Weights of a small self-supervised image encoder.
Model: 10.4M parameters, arch pvt, patch size [2, 2], depths [3, 6, 3].
Rows from block 9, named by matrix and row number. Each number is 500 + 40 x the weight over its row's rms, rounded and kept within 0 to 999. All counts start at 0. Numbers have three digits each.
# k: attention key (model.blocks.9.attn.k.weight, 384x384), inputs 0-63
k.4:527505518488515542414522599563534485458519501444509469480507436470486470459519525443504468520431509533527458510410566505519513526514546519544497509522511496487467439534548449537509506446445457
k.5:483518433585490509454424464479531478510475527529446558555486504520501469491465522548486507491452534472584556477497520523499492462486506545483487490558423491474493519481522417505496496499536529
k.6:462479472546552454574502515480514565487495571449491543475522501506411439457540478536454488481476517477429482425420438533514535466491449437477497530527423504455533435514483462534540513478435499
k.7:575487475574496442446479463507476503475572491564475503482560476516438591501493456465462526464512561506440490465425516576498500541513487554507475526496529503507434536595488486513549476553558510
k.8:447513472421469441540494549423507443506513440488479520518429553570483537504491503459524526539527528507490477559489532478540554487415486497465485506525542490494487511526486497512549532452562472
k.9:521562429455513469468490508517431481499478443495521505466446515486517442561546537563483538446451458453487610486476495485557500461454538578475422454552503488422514526472513411527505510527522469
k.10:466503493535462467430477507446468537469483537486521516481515465533542463598497553528584530489506469520570541451571424565488556535515441462511488461519455388617470529441559459458506493530449464
k.11:488455559472493523545532466524540487614573524506519502539527505465538526564507542500587454462539544510486529557497503591484540476447479423509503552418488531481457523487468536480522467554522439
k.12:448555476500571514483535549494535534493547531521509465446472576444486512533455527521457513522535516559449487518437463538560436531480495414530437456540499512451542477503544478603606562546502494
k.13:630571470547503531531514562447492478451513464518492483483466541522458502522533460445524376485468492496423489452483581469501435537421493511465467552518437550464455518464464501485444515462486493
k.14:500520546512428473494478519441533497486441475512507454499507437450508540492485495505526490567397553427524548551480521514499511461515522522592467501458534506445497458491445521540508389500462432
k.15:516502481488502449541470510504486452489442554429511492542451495462529488488499566526558477545545538578468520520542537518507513492454507553452525504558542535488434504523532493450511486548451508
k.16:518420512519442547507448469542493557529516504548483531524531388543470508533449541547430503503503536440519536474546499486466444487495507498480549454495554523455451519546540462557533477467467450
k.17:506496540559442479453546508485452478488550491574486432508545483537488412473465550524542516500467513526492466488512536543465434509498454522408475491492553540489489486524508585465424462497515409
k.18:525515497528523452505460518486537503446516488608537487475513511496513482530502525486467521484506450512436456503534568469589545457464492519448485439480458527425459509478506474392513482540491479
k.19:549509463443554495571497502403559477527498517433537423512492501424521556453508483483506438499475440471465536511434435528479446476485501523523533435476527414473556552562531562497484467518492551
k.20:500448467499437475394440508491444509474533472489453484459466465540536494594521511440530450502546383464561447576515430495500527434482467576481461526499597470514435454485531486484511446517504524
k.21:503539530585428610486433473508468503507480513520497549523460482545487562470506516529537530589438491487536459496501509548444499498479535472564502471526481526503538549523482508508447485533510548
k.22:419478402478500433510484497516586539474474475508567493468497454579513474442496468568467501469579510491465530520409462501478465573448563484568481530443397524510529506470462420539484526472538494
k.23:533512438573467511497483449504483433529516526506513507519546500508586509498481421493527496544482541555451425460477430516531535449465453495493546527430537476472519459522603488485525563460502554
k.24:498558533488514475548546459525501565476564550471529508412469512488475561466531457518491543449569494555510465503511507546498480499444442532474474530535521497528518569461551481594512497494543464
k.25:496488474520472515529523490516479543393565448507474508498555546489436482536482529539449500522483474474504517525485527480509477522513507485552535549519481562458467481496520508485487453534474508
k.26:486445463527463497553487450532414481473532558549489461532485537489428459475536438436533436496421472443527480518483485491481409542532425524558548510509487441495526528512517464531507493566520549
k.27:488491534522519567454438430452528520515565514515563501524421451474472555550518546454538495576488512461483522526449511441499496498420465592484477486424554491474486467503432511500439520459553452
k.28:404558505504464517515502436515578416534405550597473470542531606539546510498413476521535469439527519494453473485441513482528501422542499499467445457534505458528446477462551507471538506479533423
k.29:459563536497438539482522470465515495518466508461458500538466379525513584554464508495505491522474544536570504526435493455473418470476514461552494468509471481486517546474476527546519532466522482
k.30:482510523535518534496495519521496486530477549519587527464514519444502528556499468596520504455417471581556486510557514573554476516489472510510546518522515452499511532497523527526570533514452475
k.31:586474553538477475485506571536547522458527578575478546468539417575508537480551518511545541516450536485423457513546488492486487498462514568574469537546489484469496551521576534545460469401494476
k.32:515427452453509518525500522512470456456523517424543490413513549489572470531493574521521507496520511532542518500526463468540449563493487537553589515407450569529393546499537526513466538536467473
k.33:451513442507549522475513482520589533419437463524579499514498522560531535498522448504490409547503471409587509509468519480455505531504453554526456486499521509511491459504488479458456546597539459
k.34:556503553509512488557447578409466503583532438532492532464489488498518541551495494537521508485493488486524417507558538508461466529501501497437491535507595508446471495504558447405561475508527522
k.35:528499478595491484546492526498509531543474509570435531513524460459507450475508483490512446504590505482485552554524593437545462563456518453480516537507479528464413522545474506483420503497436544
k.36:486480557483520500540499580536552491515520512479487503576507468508502490491552471519423519546453478432522486509618482546517523530419469519551516514503433540470522499499449558437468520512490464
k.37:553496471520541485525503488478569511424509522482568510529472468507408524488482464482567506463563477430524494556450475451470479491506530465442476482487453491471496478466569468522562465506503436
k.38:535440538581493466563501521525513427488532549445477470527524484509485435479566483513543513498435522502539461561508523513567511460456555572487568565429467454532440497477505497492508505584508513
k.39:542519549430422555545481490513589448555497468570471508503503480499469529555547464521538487562467513534504477477437521516475479523501441537500534414502513430543567504533539545470494501535531543
k.40:563465431574437482451519498530436565454488472503558470481525475504509438527467542501587500523538493489528451455471540436524474523505527474533467532541480464501546549486458510509446500459454468
k.41:482511566438500490510530414469529516491553479540502493557566504459451542516525431457469456566512533514500476495450492468536514569448502485509505497473569512532578541550519525445443487501523462
k.42:428494453499477584513493442439530445571480510505499456490501454494491484556449541526539484514504535468412479523418430523536498405484545460496541482501436510555474574513495496534526515508556441
k.43:544485495529534551464485529472550534465469484524534476505418469507470481475547473621540570463516513536459436525477497499468503512450495531481459530474547434464478490535546521485541512520528516
k.44:497444512469485474496520500505474469492562520490536475458497434481478518569503533496506530398526449473512464497548455529466503467490470490477445424501506482502513513492529468497459517466544432
k.45:526487520513462489496461475489520507466515478492411461476496448557425604487567463487509438439481540438489534519480454490535517518544518446548461545459508562438465527593447525527471452523515539
k.46:558482504500590529467482506446448440457470503558518503528517511466523511528500488449488494550490520553496459496444530509480588524500560462466519492557471530474467520474440493465517475529503569
k.47:490517496486507510435543451434476484500443454479505518577550476467492501447460501558530508567504495508463447499447508471546551482468500498536452519459522464466504539478533558520476459512540525
k.48:444547541471483449466514540447527471572517449443531390426502471513463417431520493442466445509480481488537514463474469454499491548537480446506479534498479517444532477476536483467485475479535556
k.49:458588481528489563569515450436513559542569528488487438481449518518493489565448459453493517502398487482537491478529460492469464428434471475406460485552479502562472502479588462478471489504485466
k.50:473464544510551458534521495489444537539529518511508514515447450479485465529484529501404524498502422559515553483474474491465521528497555587515380477505534479433527468528501507509503534549505520
k.51:459563484564451498546488513493469509546517495469600479562491497487456427538541469563470553531450543522564436503524527530532521523498545451391426448538446468509439526503568426587461533460437461
k.52:502500414424461460567511530433455409434493459491453505528554471495560474479570542566468520497563468512502476504509519525473474580571482484496472452471441502573490485556569504518473566536507454
k.53:495503501532548451515465459440541522524513501522444472529526531465555451535512456474523484473473441481462494505493548498481521487480480560417467498468509488530535476494425469561503504537470549
k.54:529412514479485537516524561530444504533543454500536513433423451537474556496572479434460487558512509513507500491561499467537576482524506485489456515563519474477510505554497503493464456526499501
k.55:504494454510473502471511460534536532573464425464468571521514503490430498489423477506486546499515511437462571465509504532472448467523500552473572459505469573485510443544468436496557487494534517
k.56:461467482452489511560435525538459494528477505496442451517528425529451548492497559499455514471499451499526537471466526507498518496547465475590521477543492456456562551522523552527451513435465492
k.57:405467485566511488385497507447494457465470535531545427483477465477481512479492532544528496597595472497530450509489540502536490474465540454534481467485454577495514581514462529517411478520508517
k.58:494449475493482563447492497517477490526536440482491487498510489495477447474449489490487483523483503447522501515440490476556584530477498516486511565524505543471581406532528495540454551508489481
k.59:467484476515488510475542466463416474470523562466514498544514475514528448564434454459442555478515558435478449517544531541463547493488481489507514506460471461490538476475495517544490489447495496
k.60:506485466509545500504468503488399435447498448547450468513472560518473517471560419513499426489499533505489472461546482471537467583560502503471502566516524532520562549476531534506550463508587531
k.61:523467444440440468574484527496552514516475504510498471473529451544504532478521494484400518529474439463561485541493550468480561458541466468447405565569437464494457567490511456471521438435477480
k.62:465546498458478529401549502490437529439499594499466488481452458446479546492482516538490484539510483465559498472457563455551520573500515494484540531471535444461535489431465549455525527532426454
k.63:574518509524507423521516535507526459539440541552525442523511497547505532456520532527436605482498490528491450550494527486541511479446504470472508481450530504542500534467441563477476537512502490
k.64:549498479493534484425439485491449454461477520470539506522510537456553505481551421536515525538492484486514589556572521531512464563503496546473527455532566422488549481506517563489430498517482482
k.65:525566542480469541540487450480445541516494575530479530582389562473473518471467520519491467451443536474489499512468484488567530406377541471564569520512544533511504594489463490497538543521458542
k.66:584557470500491541513490452515482489558531438500417470519588516514491481480548527544556518512390522522487526527438503508456525418556555494553502496502529510559532516551435464502582508519506513
k.67:570534486541482526481552523479485483456458490512506491485520560502497565485471496471489516475528468473441545466435520580476429504524521424518441494545418515519514534493455525467541526596471555
k.68:528416483504477504448550482498546451449581550466510513497527535532452554541566525517500513539561475512519484528507470490479519476543456512489517530447518527514491529520499500516481469541587498
k.69:563527550499478473516511501493417530542515522503491535474516427456565502559427480499421507521449474511512487482547495532477528482472562519515455508576526481514538449552538507531557482511520532
k.70:534490540490484504414422385530550453448443466491454523510574554466578507411491567471465546529543549486503467521470472459464451481478506458478486480539476488439508510639471551484495487514485565
k.71:455442517521564457495471526499466483607519450476474566513473471438532456547512547471470488442485532517588503424522509527505530537518489584497518487551505551587580478528554477530462532469551504
k.72:519528506481527569562456486487472477449488454528524538505472566522522469470479459559589504526538438480457618448479575519482474552490589479511469537550522544445489491464459463473536477468501495
k.73:540574507493484537462508544556470433440437514534420547484487443483470482554460482483537449543500490537477541543503509550457504478496486491510500572495509479515470471479527523484500510522490555
k.74:497505544448507459479604493550477473545537451410515467502491470512491488504489440522497507559533453477516480448508511543566547477550537482520478498462493387427445471514463471516591504555437516
k.75:423490535599494473498389443477517521488518548473523516447512476467508555466490482526568460510509522575538442434568457487533471518605539486464563457489463512503537528457493494459446544548481514
k.76:478506426538518461459548481529458484516583452504453449499461484466484475524497499389417580510546526490468449492487479503569528513561475492576438512450494516502541476491506468476472525503557567
k.77:471528504511517482581509489540552500480522456484527517508475469451451492549551448486490482466545484545492487414512566617488546484432611514484485450517539513534496493474485484535527477460554501
k.78:463511426525572512564554467483587511514564501521576499535463474412482503512552506483520518488436527558544536480466423488521574521450486470450562456547475492464470573463498475499505545530466503
k.79:515518497466515459533543477539579525488509509522439527500447545489547481509497516536539471548470482456564503541499497486547480456494515486504587508457424564530506570480470559441431470482474510
k.80:425497432468554456546513515517477514484532541491438427465502512502542498515534445483532377487470453402502509482568482457533530461559444558450528430458487524533516467422519393455505541449437479
k.81:508476511479512502535524454475531591499554459504474422446584474454460488452429463547498459471492436523472522500491523536471553518496476413498471519523493473489550568517469464511472478540465423
k.82:488509438487499448465522538489511475508489535460535518526514543526498485523589487497502566465520423470406531547574525461510393457559510563540503466559498463479532433479473472530519481501518494
k.83:568434468505499427493539500556540457496431544489544553460550475460498486477501425439486528519456474520513493525492536491518545484477532422486527524534532538507489453566482456473517480544526430
k.84:575476480530541426533435532453477484439532510537485514501496515572483530472596522486542511516489518473490546539467511495483451518558466537515489540526513485509560464540522463602550541497551500
k.85:455469535534505515497505472522473501490464493511503520461464485464514571488495451449508500547585448428486538475508530525439508490555514504483580523487496457444474471450430585470467544500521525
k.86:531531449486414455461468536533513531455569516507507493472497427509536533493480454508428561515492529471447459531506605513493451403483524527501483491563474433519478514499558452476605489444537451
k.87:536517472561517501479573420470487510479447517488482482490528478484536547569506499504537432411569452529501475533470505484477474492475519560455468478578486519511470531513552518516481524488489493
k.88:464500530590511575517485467456529512566507474549503445477499487457527473436601500572532545479471516460485469442541520473595464495518455523548465534483519579567489521487556536479501500591547473
k.89:571454494472534511526536446552560492507553529527544446486581540491510520476570526484495507514462518536435497538502474565484504511527521567465529556479518454453556424470460575459515435484458447
k.90:458512464518429560514475508511456508549472562455504456510535508499524482501492548468573460514529494496537547499496531501481499550513551513483561494485419494565478451420448468460535464540492453
k.91:533481414517535491574469521479562459531526615539542455465479478523525516540468472421517518509443546521499532432562518527487481494482539555515532558504509511492490474542535477477529485515530484
k.92:443475501499475503472471547452511411560486399476441475519443544569437487448490482489483543554461454458511507500472479492517534509589529482554508472512460468437533459509519517482494491534443538
k.93:542562436525544429504536464440536493453472487454504499471500569468446547518468522464547529561488434515465522465515449539513567449476533459522458544563531501512500464536445548470474458575446552
k.94:561472476598528460369481494485454518497412529556538557494495478489503508523466455494495529543469469462506524524498441504510486488492531506508491455479469520455481516460503577495477519507501507
k.95:491582574494518510553545450486540525461537489527499433516515528499435524525561531480495459415554516486449485467434538443440518557564501478534552455503512532492516526522556476534495522463502475
k.96:395485479518439558561468414481547490461515491531468485497505484532444509559496524568509499575524432540492423555511460559469505451541488453510476511487424505451466538498425451524514478570502509
k.97:448485461453574460476449430458503528451524420576491452442475531532551409513449527512491546519454547467478501541451527540459539448508422568603510506497526500500529431517461447509438553490555488
k.98:487469513515487538511596476531504489501517439444498485494547435446504487533446439525512537563498509514571571543534408491477490501488457489552542440516397518472545509513542478497507511466569542
k.99:467512478551499511474503566474610526473466469560507485499481521501492509552525498515544524431488503508445505463484568554418494465518507472478540487427462482478499468525491440535513584513624528
k.100:550537464558533444477511586535414475475535455518467473474552491506533579444479470488526518470501546479487433543485513486492516519476467475470528484522557498552494558554525462483511475455489455
k.101:518463450557474509481468493484560472485552408576495454416506514546538543552478562554534548511490538503496471493453457466468526478517449524501502559559485504485508504517527469491437532560477476
k.102:522543596539527492550449591529492587493527563489460556402471529490520568500532529412512558550507599487510469473518498484453631498459535547534544565511456408471514584548510512545482505551509526
k.103:599474451509529478530497491548600518531582534505504520429526519471431501382546462478521486420535443449555515457500452483502486485502496605504474553534461507513533447506499452471486539506567468
k.104:505519475359572506450526486516446507473455507567522552593516492580433475469425511450588438550473552488515498518480530491494427528528580525526478512513481450525508485404471495506427482521534463
k.105:555518485493534503503469527567577519468465561446456494461510555498466559493520472452488499471545458488489493483458513489550521527520518493542520503487493465541586559529495536515514473457517505
k.106:521484457477508433495558492497483426405506531538461472540567479481488490470628482557522506467534533462548543460548438498529497494527473487549502487442508466526505549565413546518488527450471505
k.107:458562471471559522477428448505555504486476507463530452414531470522490461468464499466519581427506536538514410451489433448518520518463505466444488538589541498483541563515539472521544478492481463
k.108:503456520500538523486590475496473558524525492534478545520508524485438502561500479390455499497457498530553486509476444523523436521653474537512543534544486450584497530510539538536500501564548545
k.109:492498418611453521475475546481460504567505482534495479470442465474459559519544527527485505507447613545499417592496518553491459487499535528532527532470498507464540508523493494515486443489528573
k.110:400536536544456534537505479523484472537486519524508513502486447506455430470461537507497474548451494531544500477466498508439488439501528486479463457515582537511436493524515518489468545506503500
k.111:506454502454473519539617448528540508494499493471498460578459539549480459545559496470497538495441449547508434442490472543567468539519505438568499443505457411468491494459423493521543498505471499
k.112:493482516519564483540459504565479547465453506476540470536499533539492478552592527448548463496501567509474431522488503545474409489496538476549491443451539519495513593494525476459457465504480564
k.113:484471457554491515555528511466502458488505541464535463457465532549474455598511418496457518492509478476513533532438484530516469530448519514547479478523451423461538465484556423514513498438573478
k.114:489606443527495511520498469437461493474522522478498518503491491481522446486485493576475430515491469454561581555450495500475616534552481517446533576476532464444489564503445489492502467521555494
k.115:444525491460536495514519552494491499444520454544442553449560469499476509500484508501457570541525480472494483532494477533456485475542580475543528514527454515492478511488506545512455563519506467
k.116:464488493496506525577472455509463471482511457479463499465542449485543461468497492492530593471514537543485551520509441555543534520381511609605552537509478484518454472489533526521486516519561512
k.117:500520536526494559483525464512524410477549519498506490473535461556457550509462524481475524465480484475465574434434505534477489479457496537497506480491585500507472548477522487453488487475545464
k.118:481495521520444471552552570588496476511508519496468468543499541467527515527510492441473497486474470479525498534491521517499550526541474478489470507560480464461465567489515501491530460531592546
k.119:474444519477518572522554517516460450488491454483450538443573465431554526602451509527539436493493495536496486563502527522526494404519505494513529532458514465515504535575497487484498547494499475
k.120:555485535480567507467440496578537519528473447530417516521469579480557533471475517504573504483461528453425537489447493546498490503496516426572506471543451517507571558540543474572504533482506529
k.121:529474514560558467497515448545459438495469509493544518499498487483432426502464518490498445464496533479555521557504477475451521482482462429503529591515511530529455571450481456451520493486537535
k.122:502457591515427518499522463525476499452530523468487491508538518482551471495490552501551496487508603458519417484490512514519484499468483513431530516539518487454488471495578483435522457445491479
k.123:484520417494476481532451509439500519541490469467493458578605527505466482571483495482506493459467606562547495460552550576529460498514558445459473496506516537495450428498486495373547434498517468
k.124:477594590499510453525472465520505505432495486465447565524518512422478479466503476549545452511546559473566548563508478500503521525497575388434555616483479528451525454463537512456475442535458586
k.125:503450477468524541495553526519545475487541501455480439533475469520500490460498451470495539426509510529505543473434422498497468520402523494538480497506523491566558459512478482409473516461466559
k.126:529512506549475536481441579454565471525510603539511482496489579454519546586531536464520507511477527474482488516506548480465478474510504423525523538527529501481516544464508581447525468494493525
k.127:470457513551536489473570586471490459537468530465500485498490514569560537498445517474481554476496463466509502483497478471512526521489505568547446504454500541508531561465523475505494537472435529
k.128:479512516474499521538450485490488467486481501500470510465516511521526548520501486557623440499494489618452463524478426552492544561501502527528502498501501472441552558492578467478540473528492506
k.129:465478467532521544515508458495484532517434524490445458565486505471471552482587512449536490530451460495456540487441485522533493476487547516474543490405606485506521532492458446434461521455566517
k.130:489493435462515545491548493507521453520528569579512545439541455487527487515544436542507506477479489472416440531478477456537520456522514517542511526506460476434502560567502427510488519449487445
k.131:508439537470517471467461542509460520458467519574478485479514469519520440515507537437461501502453544444468499488518526468543518501557482489404511494582549460531501503535478508478470539484574494
k.132:447547497507500541491527479524578466461498525537499568547502439476417481542471466551556485429547494447454496461548453547509451520431501440451477493546462513505461520505427515469465575532529539
k.133:481486397444512587479522541501560495514438482515507505521545539458486494491496410500578484546479630484477527474440556523479525468548514465519484490452482502459512485434511550572502559469425537
k.134:443509438473408507443514479487425502532508423434458531526518443476462509434468541557442596501539525471482542494456450511559549463436552499475502539555437455470461455503483465574566495566541491
k.135:519469520475522510496512401531510593510453486497527512505474537472490433534554463479492475490433517564562517522488485532493493535446504421472521422493582541552476420509450506432499477524552418
k.136:487483496463469466534480518454408511544494442447479481543507570523515440461504547538489460436557528529549488545455512540435565540548453469509530497538472479514463516529483489502491448519503406
k.137:501542552504498535492531538566511508545433483519556451499532498524493538522530501506458500527503513482430528480415493485435442480556494476545510522493568463500490562520546511552432501462515472
k.138:418414527522506520563533493467499462505553464440457487499522501461445490503487553526510501532535491493494583493465484482513564480518489552464511554489415483483450424488536455478469515528466517
k.139:504539509591580448496468457443513504450483630498474539554464405472543504462489493504565502568400525486513456478482561466462488522437580517501527519514500506507404475532481496539430468498451443
k.140:515506519501482552560456535484505449482447524488593508469534503507529586500554520468516493539463443508550530487510541539521571400521495463452541531479506514526549527527504543471496527494564514
k.141:506459524467502519522486452590544514489449529478570529522533554463468468534525510458441530499482479497591506517586555542451498522444428490428475546468502514516531456514465551472620525561508540
k.142:596578518515417470554476513505515501475592539546569493525491405496526462427476540489502564519512503423517522468499454469501423481481473446553491465474500527476462451519592496421487554451569488
k.143:480461521490451440533495524505442524560527452462424429425497541542491516500441510469506464487430509535540432563449544497522502470543421444540536454552493462480454496612559522491458464472515427
k.144:507466488491483560496513451474524538471526496537487521464536514546457465530515451491487509476509450471480480515503562528560542452436543563446500541512573511430462532564456482507545579431530540
k.145:455575414576483469457490529479397458498504559475553558453500618527496567477507409440504501522536473525489481461550478480518479482578547496465423520530476485530549517546526524485528466592527472
k.146:529511529526475503481527522534528531416512507502486547495469538481531417559526443527504458496446516553486471457514552496505499531571457491553497510549549464468524502472460523433435551529493573
k.147:492465533523494511491558506430505473509445483448557540539500446473466445485452469490508506512491518492493522450525451539496501503529474493517523544493559453539510526399508529514486437529572499
k.148:539554502500529518562514455477525501549401460540502432461505499538528516462477479522542514516418519594496493460482486485509461510530516488520515536496498545502484467517528497462565466513482480
k.149:428566516551492503491482530483487547588530460529438536529472450529537518496484498442471514558510502469494488470555525518531498506520499506424534454435492495517434515528496548431523468509582476
k.150:443556533472507537466487442578505433496491506501517488481586651509526482583450520489438482510458497573512527527458588426514542537472490540515488574448507498522512441521458479516557548505504509
k.151:509486479463541531505520564585469486529536526483485568481521555455484443481519463535539512469465553585520530491485543472464430516464497499549527507480518468503489534535523472479522497586492490
k.152:449496540461490425414504465491452517447457439533420432537583539555459485475510467524459548543508557574533504405489481470562483495422476490479515489456468504481507477522548512518511500494479516
k.153:493573464429451523420470550511445554462467546489587506587541503497555454509421534474544429503544534445482420514546466525439508474558476496545619560490524514542489524516515519553538445537497481
k.154:559476522518487459502519476475535534515442509489518521540479513537532466489386529529500441371575558468472420501527537503558468511420484503515550515540438570493518480492474521459494499496483546
k.155:461469500510495536587424526490500403510469520498532493485563522593497537423488476563509500501486457541479490474532470481573446398447494488532512450561520475576413509571491502487538432464410451
k.156:543484550493444478533477481509472584506452488499442485484491515512510483446493553506432479474523495519454565485495513484525489564455475475502489488479483462499599497567494454501496535522515530
k.157:494534446600487556476512551533530548535487506422473483458499557498547524508478492511459485517505497564471493562438403460490413503557497450523515445548540584509464533472524499480480521501519531
k.158:472492494512507446467604536528497513531472519486508504465527482476525476525491477508472545514425459542545501530517496522566460474549499470464534522512485528458422528542468519437474557483428430
k.159:469535523463483508473541517459458504548470508453497474406437485452517421516561472514540503542464456470527557507525429525501465487468468500513478525516529599592451487547447528487447483554513458
k.160:522575482526511522502463564514420473514502447626483552573500523454497473476471463452516562464502561508478518410611500415493541494529460440568549465518476466491504451470490473491492511472520451
k.161:503503578510477508512504551452523530514507479459556507516561453489467516464452497486414464545487508422449474548467535448552475458507488497487497507478558496542553594538552552535493483486567489
k.162:525494415486503497542453521494542532537490526467518561554528558524518471539545479399508544525507487510551539550529469467498521470496549532585508529594511596483503594523505494527547438423491497
k.163:473448463448538458478490497486443512591492462620454468533522477541479483481539565513499501507548462584579536506458492502482511531513512570488528486539477486515433532503499477550567466563482519
k.164:601527568529478479516406459509516492439455478489459478455457544480483536424464517414526508492483445474434472445561510528435549462496459521441531455484507537491523441378455504433505453499496495
k.165:541520483547527516464524467520492447536509449464527486503491558476458429454520557497463534473494511455513546590497521459560480549556506484541569521408551483484500459525519505558602560539566523
k.166:494452490541534480481481456541522553533452517490515523458523473464488502490450510473528487458561469459562526558445542541555427458526426452573567440520514460492523550508470520481496542477444517
k.167:543444421465502457551516531450495542449556448514469478441543452451462493484459500498531509519536450579503501542531536485503524487492521531487444569555578493480535525462518498526497509511469521
k.168:397499483514499409504486503416452501493530573511429485427546489488515399473578581527514464566524523426439550441561524505468587473517521528520535465502452504483636532456522486516513535476490567
k.169:515482562518472477464476387474448524525501484442515507548490463517458459495499511544535501481503485430540549543543463479477494527482435528473483506532579490510547504484627445524520535485489504
k.170:494488439470520453456510544527492558445480504495488526552438486476555552489490469510440576462438450469607491479567510499462560475520528487521497482563475531476466474412490449569467542529484491
k.171:509517533496476538487540494460566437507517487480456508465497530534507497592570402496528547515420456440501495452543538522525534450476438420512480502485515463547441482600526538476514543492467504
k.172:487554542485532476556465463518473510484506474485457474515440540533419544517448497501499415461501531491495527548541519483546486457461463564494452495445467560565553515430501500537540482521401426
k.173:558490476492551576480509548519554636537481513537478475545523449447500479564492462449531551518466508506518471488445515495506453441459483450577563502491518518457446517469468522491490492496485554
k.174:544500474472462469576483491509488533552546450500508473528520545531480522430455499541470486475483535475521521503526472573477525472479486507566502455498499459535510518474525573556541464528500520
k.175:554580505444507547472543462445470520469540442492486464498535539530462402497551489479443470493495412491509405523486542517483561502497453430451477504477559472536499492488475430530442420423466466
k.176:450477436516415487498524518501482539452441498495621489474437510569531488483483495485541428518462509457537547533462506450488563536499476474460501500506425574561564480387572501462575417482499496
k.177:477516455480441512516561451516545535477534442400509499552496497470507482454504437507535519452504520440578525473503503490432472485537565505479492514522540480524502512504523561524500487421532517
k.178:462527532535499470528549467487496452477543511494483510559616511488522539533516488449487579471476475510464496444522534449479562487481450491514539470472502498454491477532510474528516454506540498
k.179:520418551469532475466514516554554504476490499573426553465485547510503455473478504461489542459486465458439505485486498511447451476488496579503489477535520497544417571553491420545510476490590516
k.180:483483497481547495462500518465533535434557508449470466444435458529495503560461509532544520520510511520458515478645472545527488462549464485459531451477544528479518460543466499512588510501485533
k.181:544450511496554531492522548535512462565523495485487525449475480496490554469513570431484500476526479459478474491448563469489567501548467483528452487501491474574577450573446548522472521445473443
k.182:482511519521577524527465559522459564510420456414508513486552516482493499466496479446528531509444476491552483505412476528486514515478445471447577594505516546473454479448541546518472465564557476
k.183:453513553518462471523492523467540447538465530539450497532555527515437464514484538520550413484495471508465496474519511423545517542368474467545439471476580471533497430544483531507507498536481509
k.184:493473486462517476545526542495472502491505547467475520497520536615462518493534492576543449576533523537443557500463435529543529509524560444534440460453387546473491508508508521439461485503521565
k.185:558508531559558526522506509453570469491510491452513484507535455552495412538549453456544459490438542504456547467528501496550470469471517491510529490495477509520486564425473445497538556503510497
k.186:514503419510489540527486488533605477500566513554505442457492459464466489518513496489590551474460480569397507471456460455457513518533515466505473518432456513464497500533481538490486534573498519
k.187:446451493533509533527534512507525514565523482502502517517479547493491446590511490526522475467581402491578564494502541529454439567541438535489496541483495497560445440529532511502429462459479469
k.188:557546478486556552460505436523488511481516464513534434537520450509510503549529443531512506522541510512584582423523493513480446462518462420520430521481557509498495448477449496437510413487547490
k.189:485471482555541562483486506586478516521452496589480426442492470547558475473595473455498535607468484466460442480458563559542500475492492570531547510531517513489444551523426538524486487437466462
k.190:538546534468542477539521472560516534438447506453448468427472563478556490474473488518552537505497513497480495465466498448500522475447501556541531489510489494483432564460503527508507446495516559
k.191:495504500524473499511501555512624510469546504530537525535511481530517534459474540546479520527480485509501552466501488508466474512589508563462521470466504443503508429550499492464419486510475529
k.192:556468505516556521472464488447492533543551471458484535568543520462539484558559466432507471473496501569449444486529503520465501566511449545463566513465442485567552548530541467477454497498483556
k.193:436531508482532499452498570550445553485553548499443449441505491500490498489442520568425466449524518506480512457491437548470508536525524526566523563409501523567480494451533535552563517526552471
k.194:503545477485520481497475511496481500566507499558503471557478461481445458603478488485436515487502490503497516548508547524516508456490488507493480584461521476563439514524504518418508475437540541
k.195:442449472475551490427510490533519562497536498474499396449511495559525540471553485452535490502521445474480553462465560430479510444486516528441532485521494509483500483502504466463440456472462555
k.196:447477528524507537501517538508537489450467502482468495445548548515490465500433521543530523496486496516556461502485530475538462537520521396481459493530478484481474521527503512424473539545577508
k.197:485418548494458486540456463528510450533506462489522541549437507462518526488528459499499505560367518468460450554463456519525492528519390475518499469486480554548534519471444481562489534477536507
k.198:523509493477507571452549543462510464469529502492536540471558497410467498440603518512522494565613553454467485505531533476479519559467542542481482437519505456493547517426538519561459449530446503
k.199:525461470489544498502505541541422502497492488570550494498503555540485490524523568482510426476492551639437500540548489504476570471515477425440471498538438509484523521529549507402564501513511528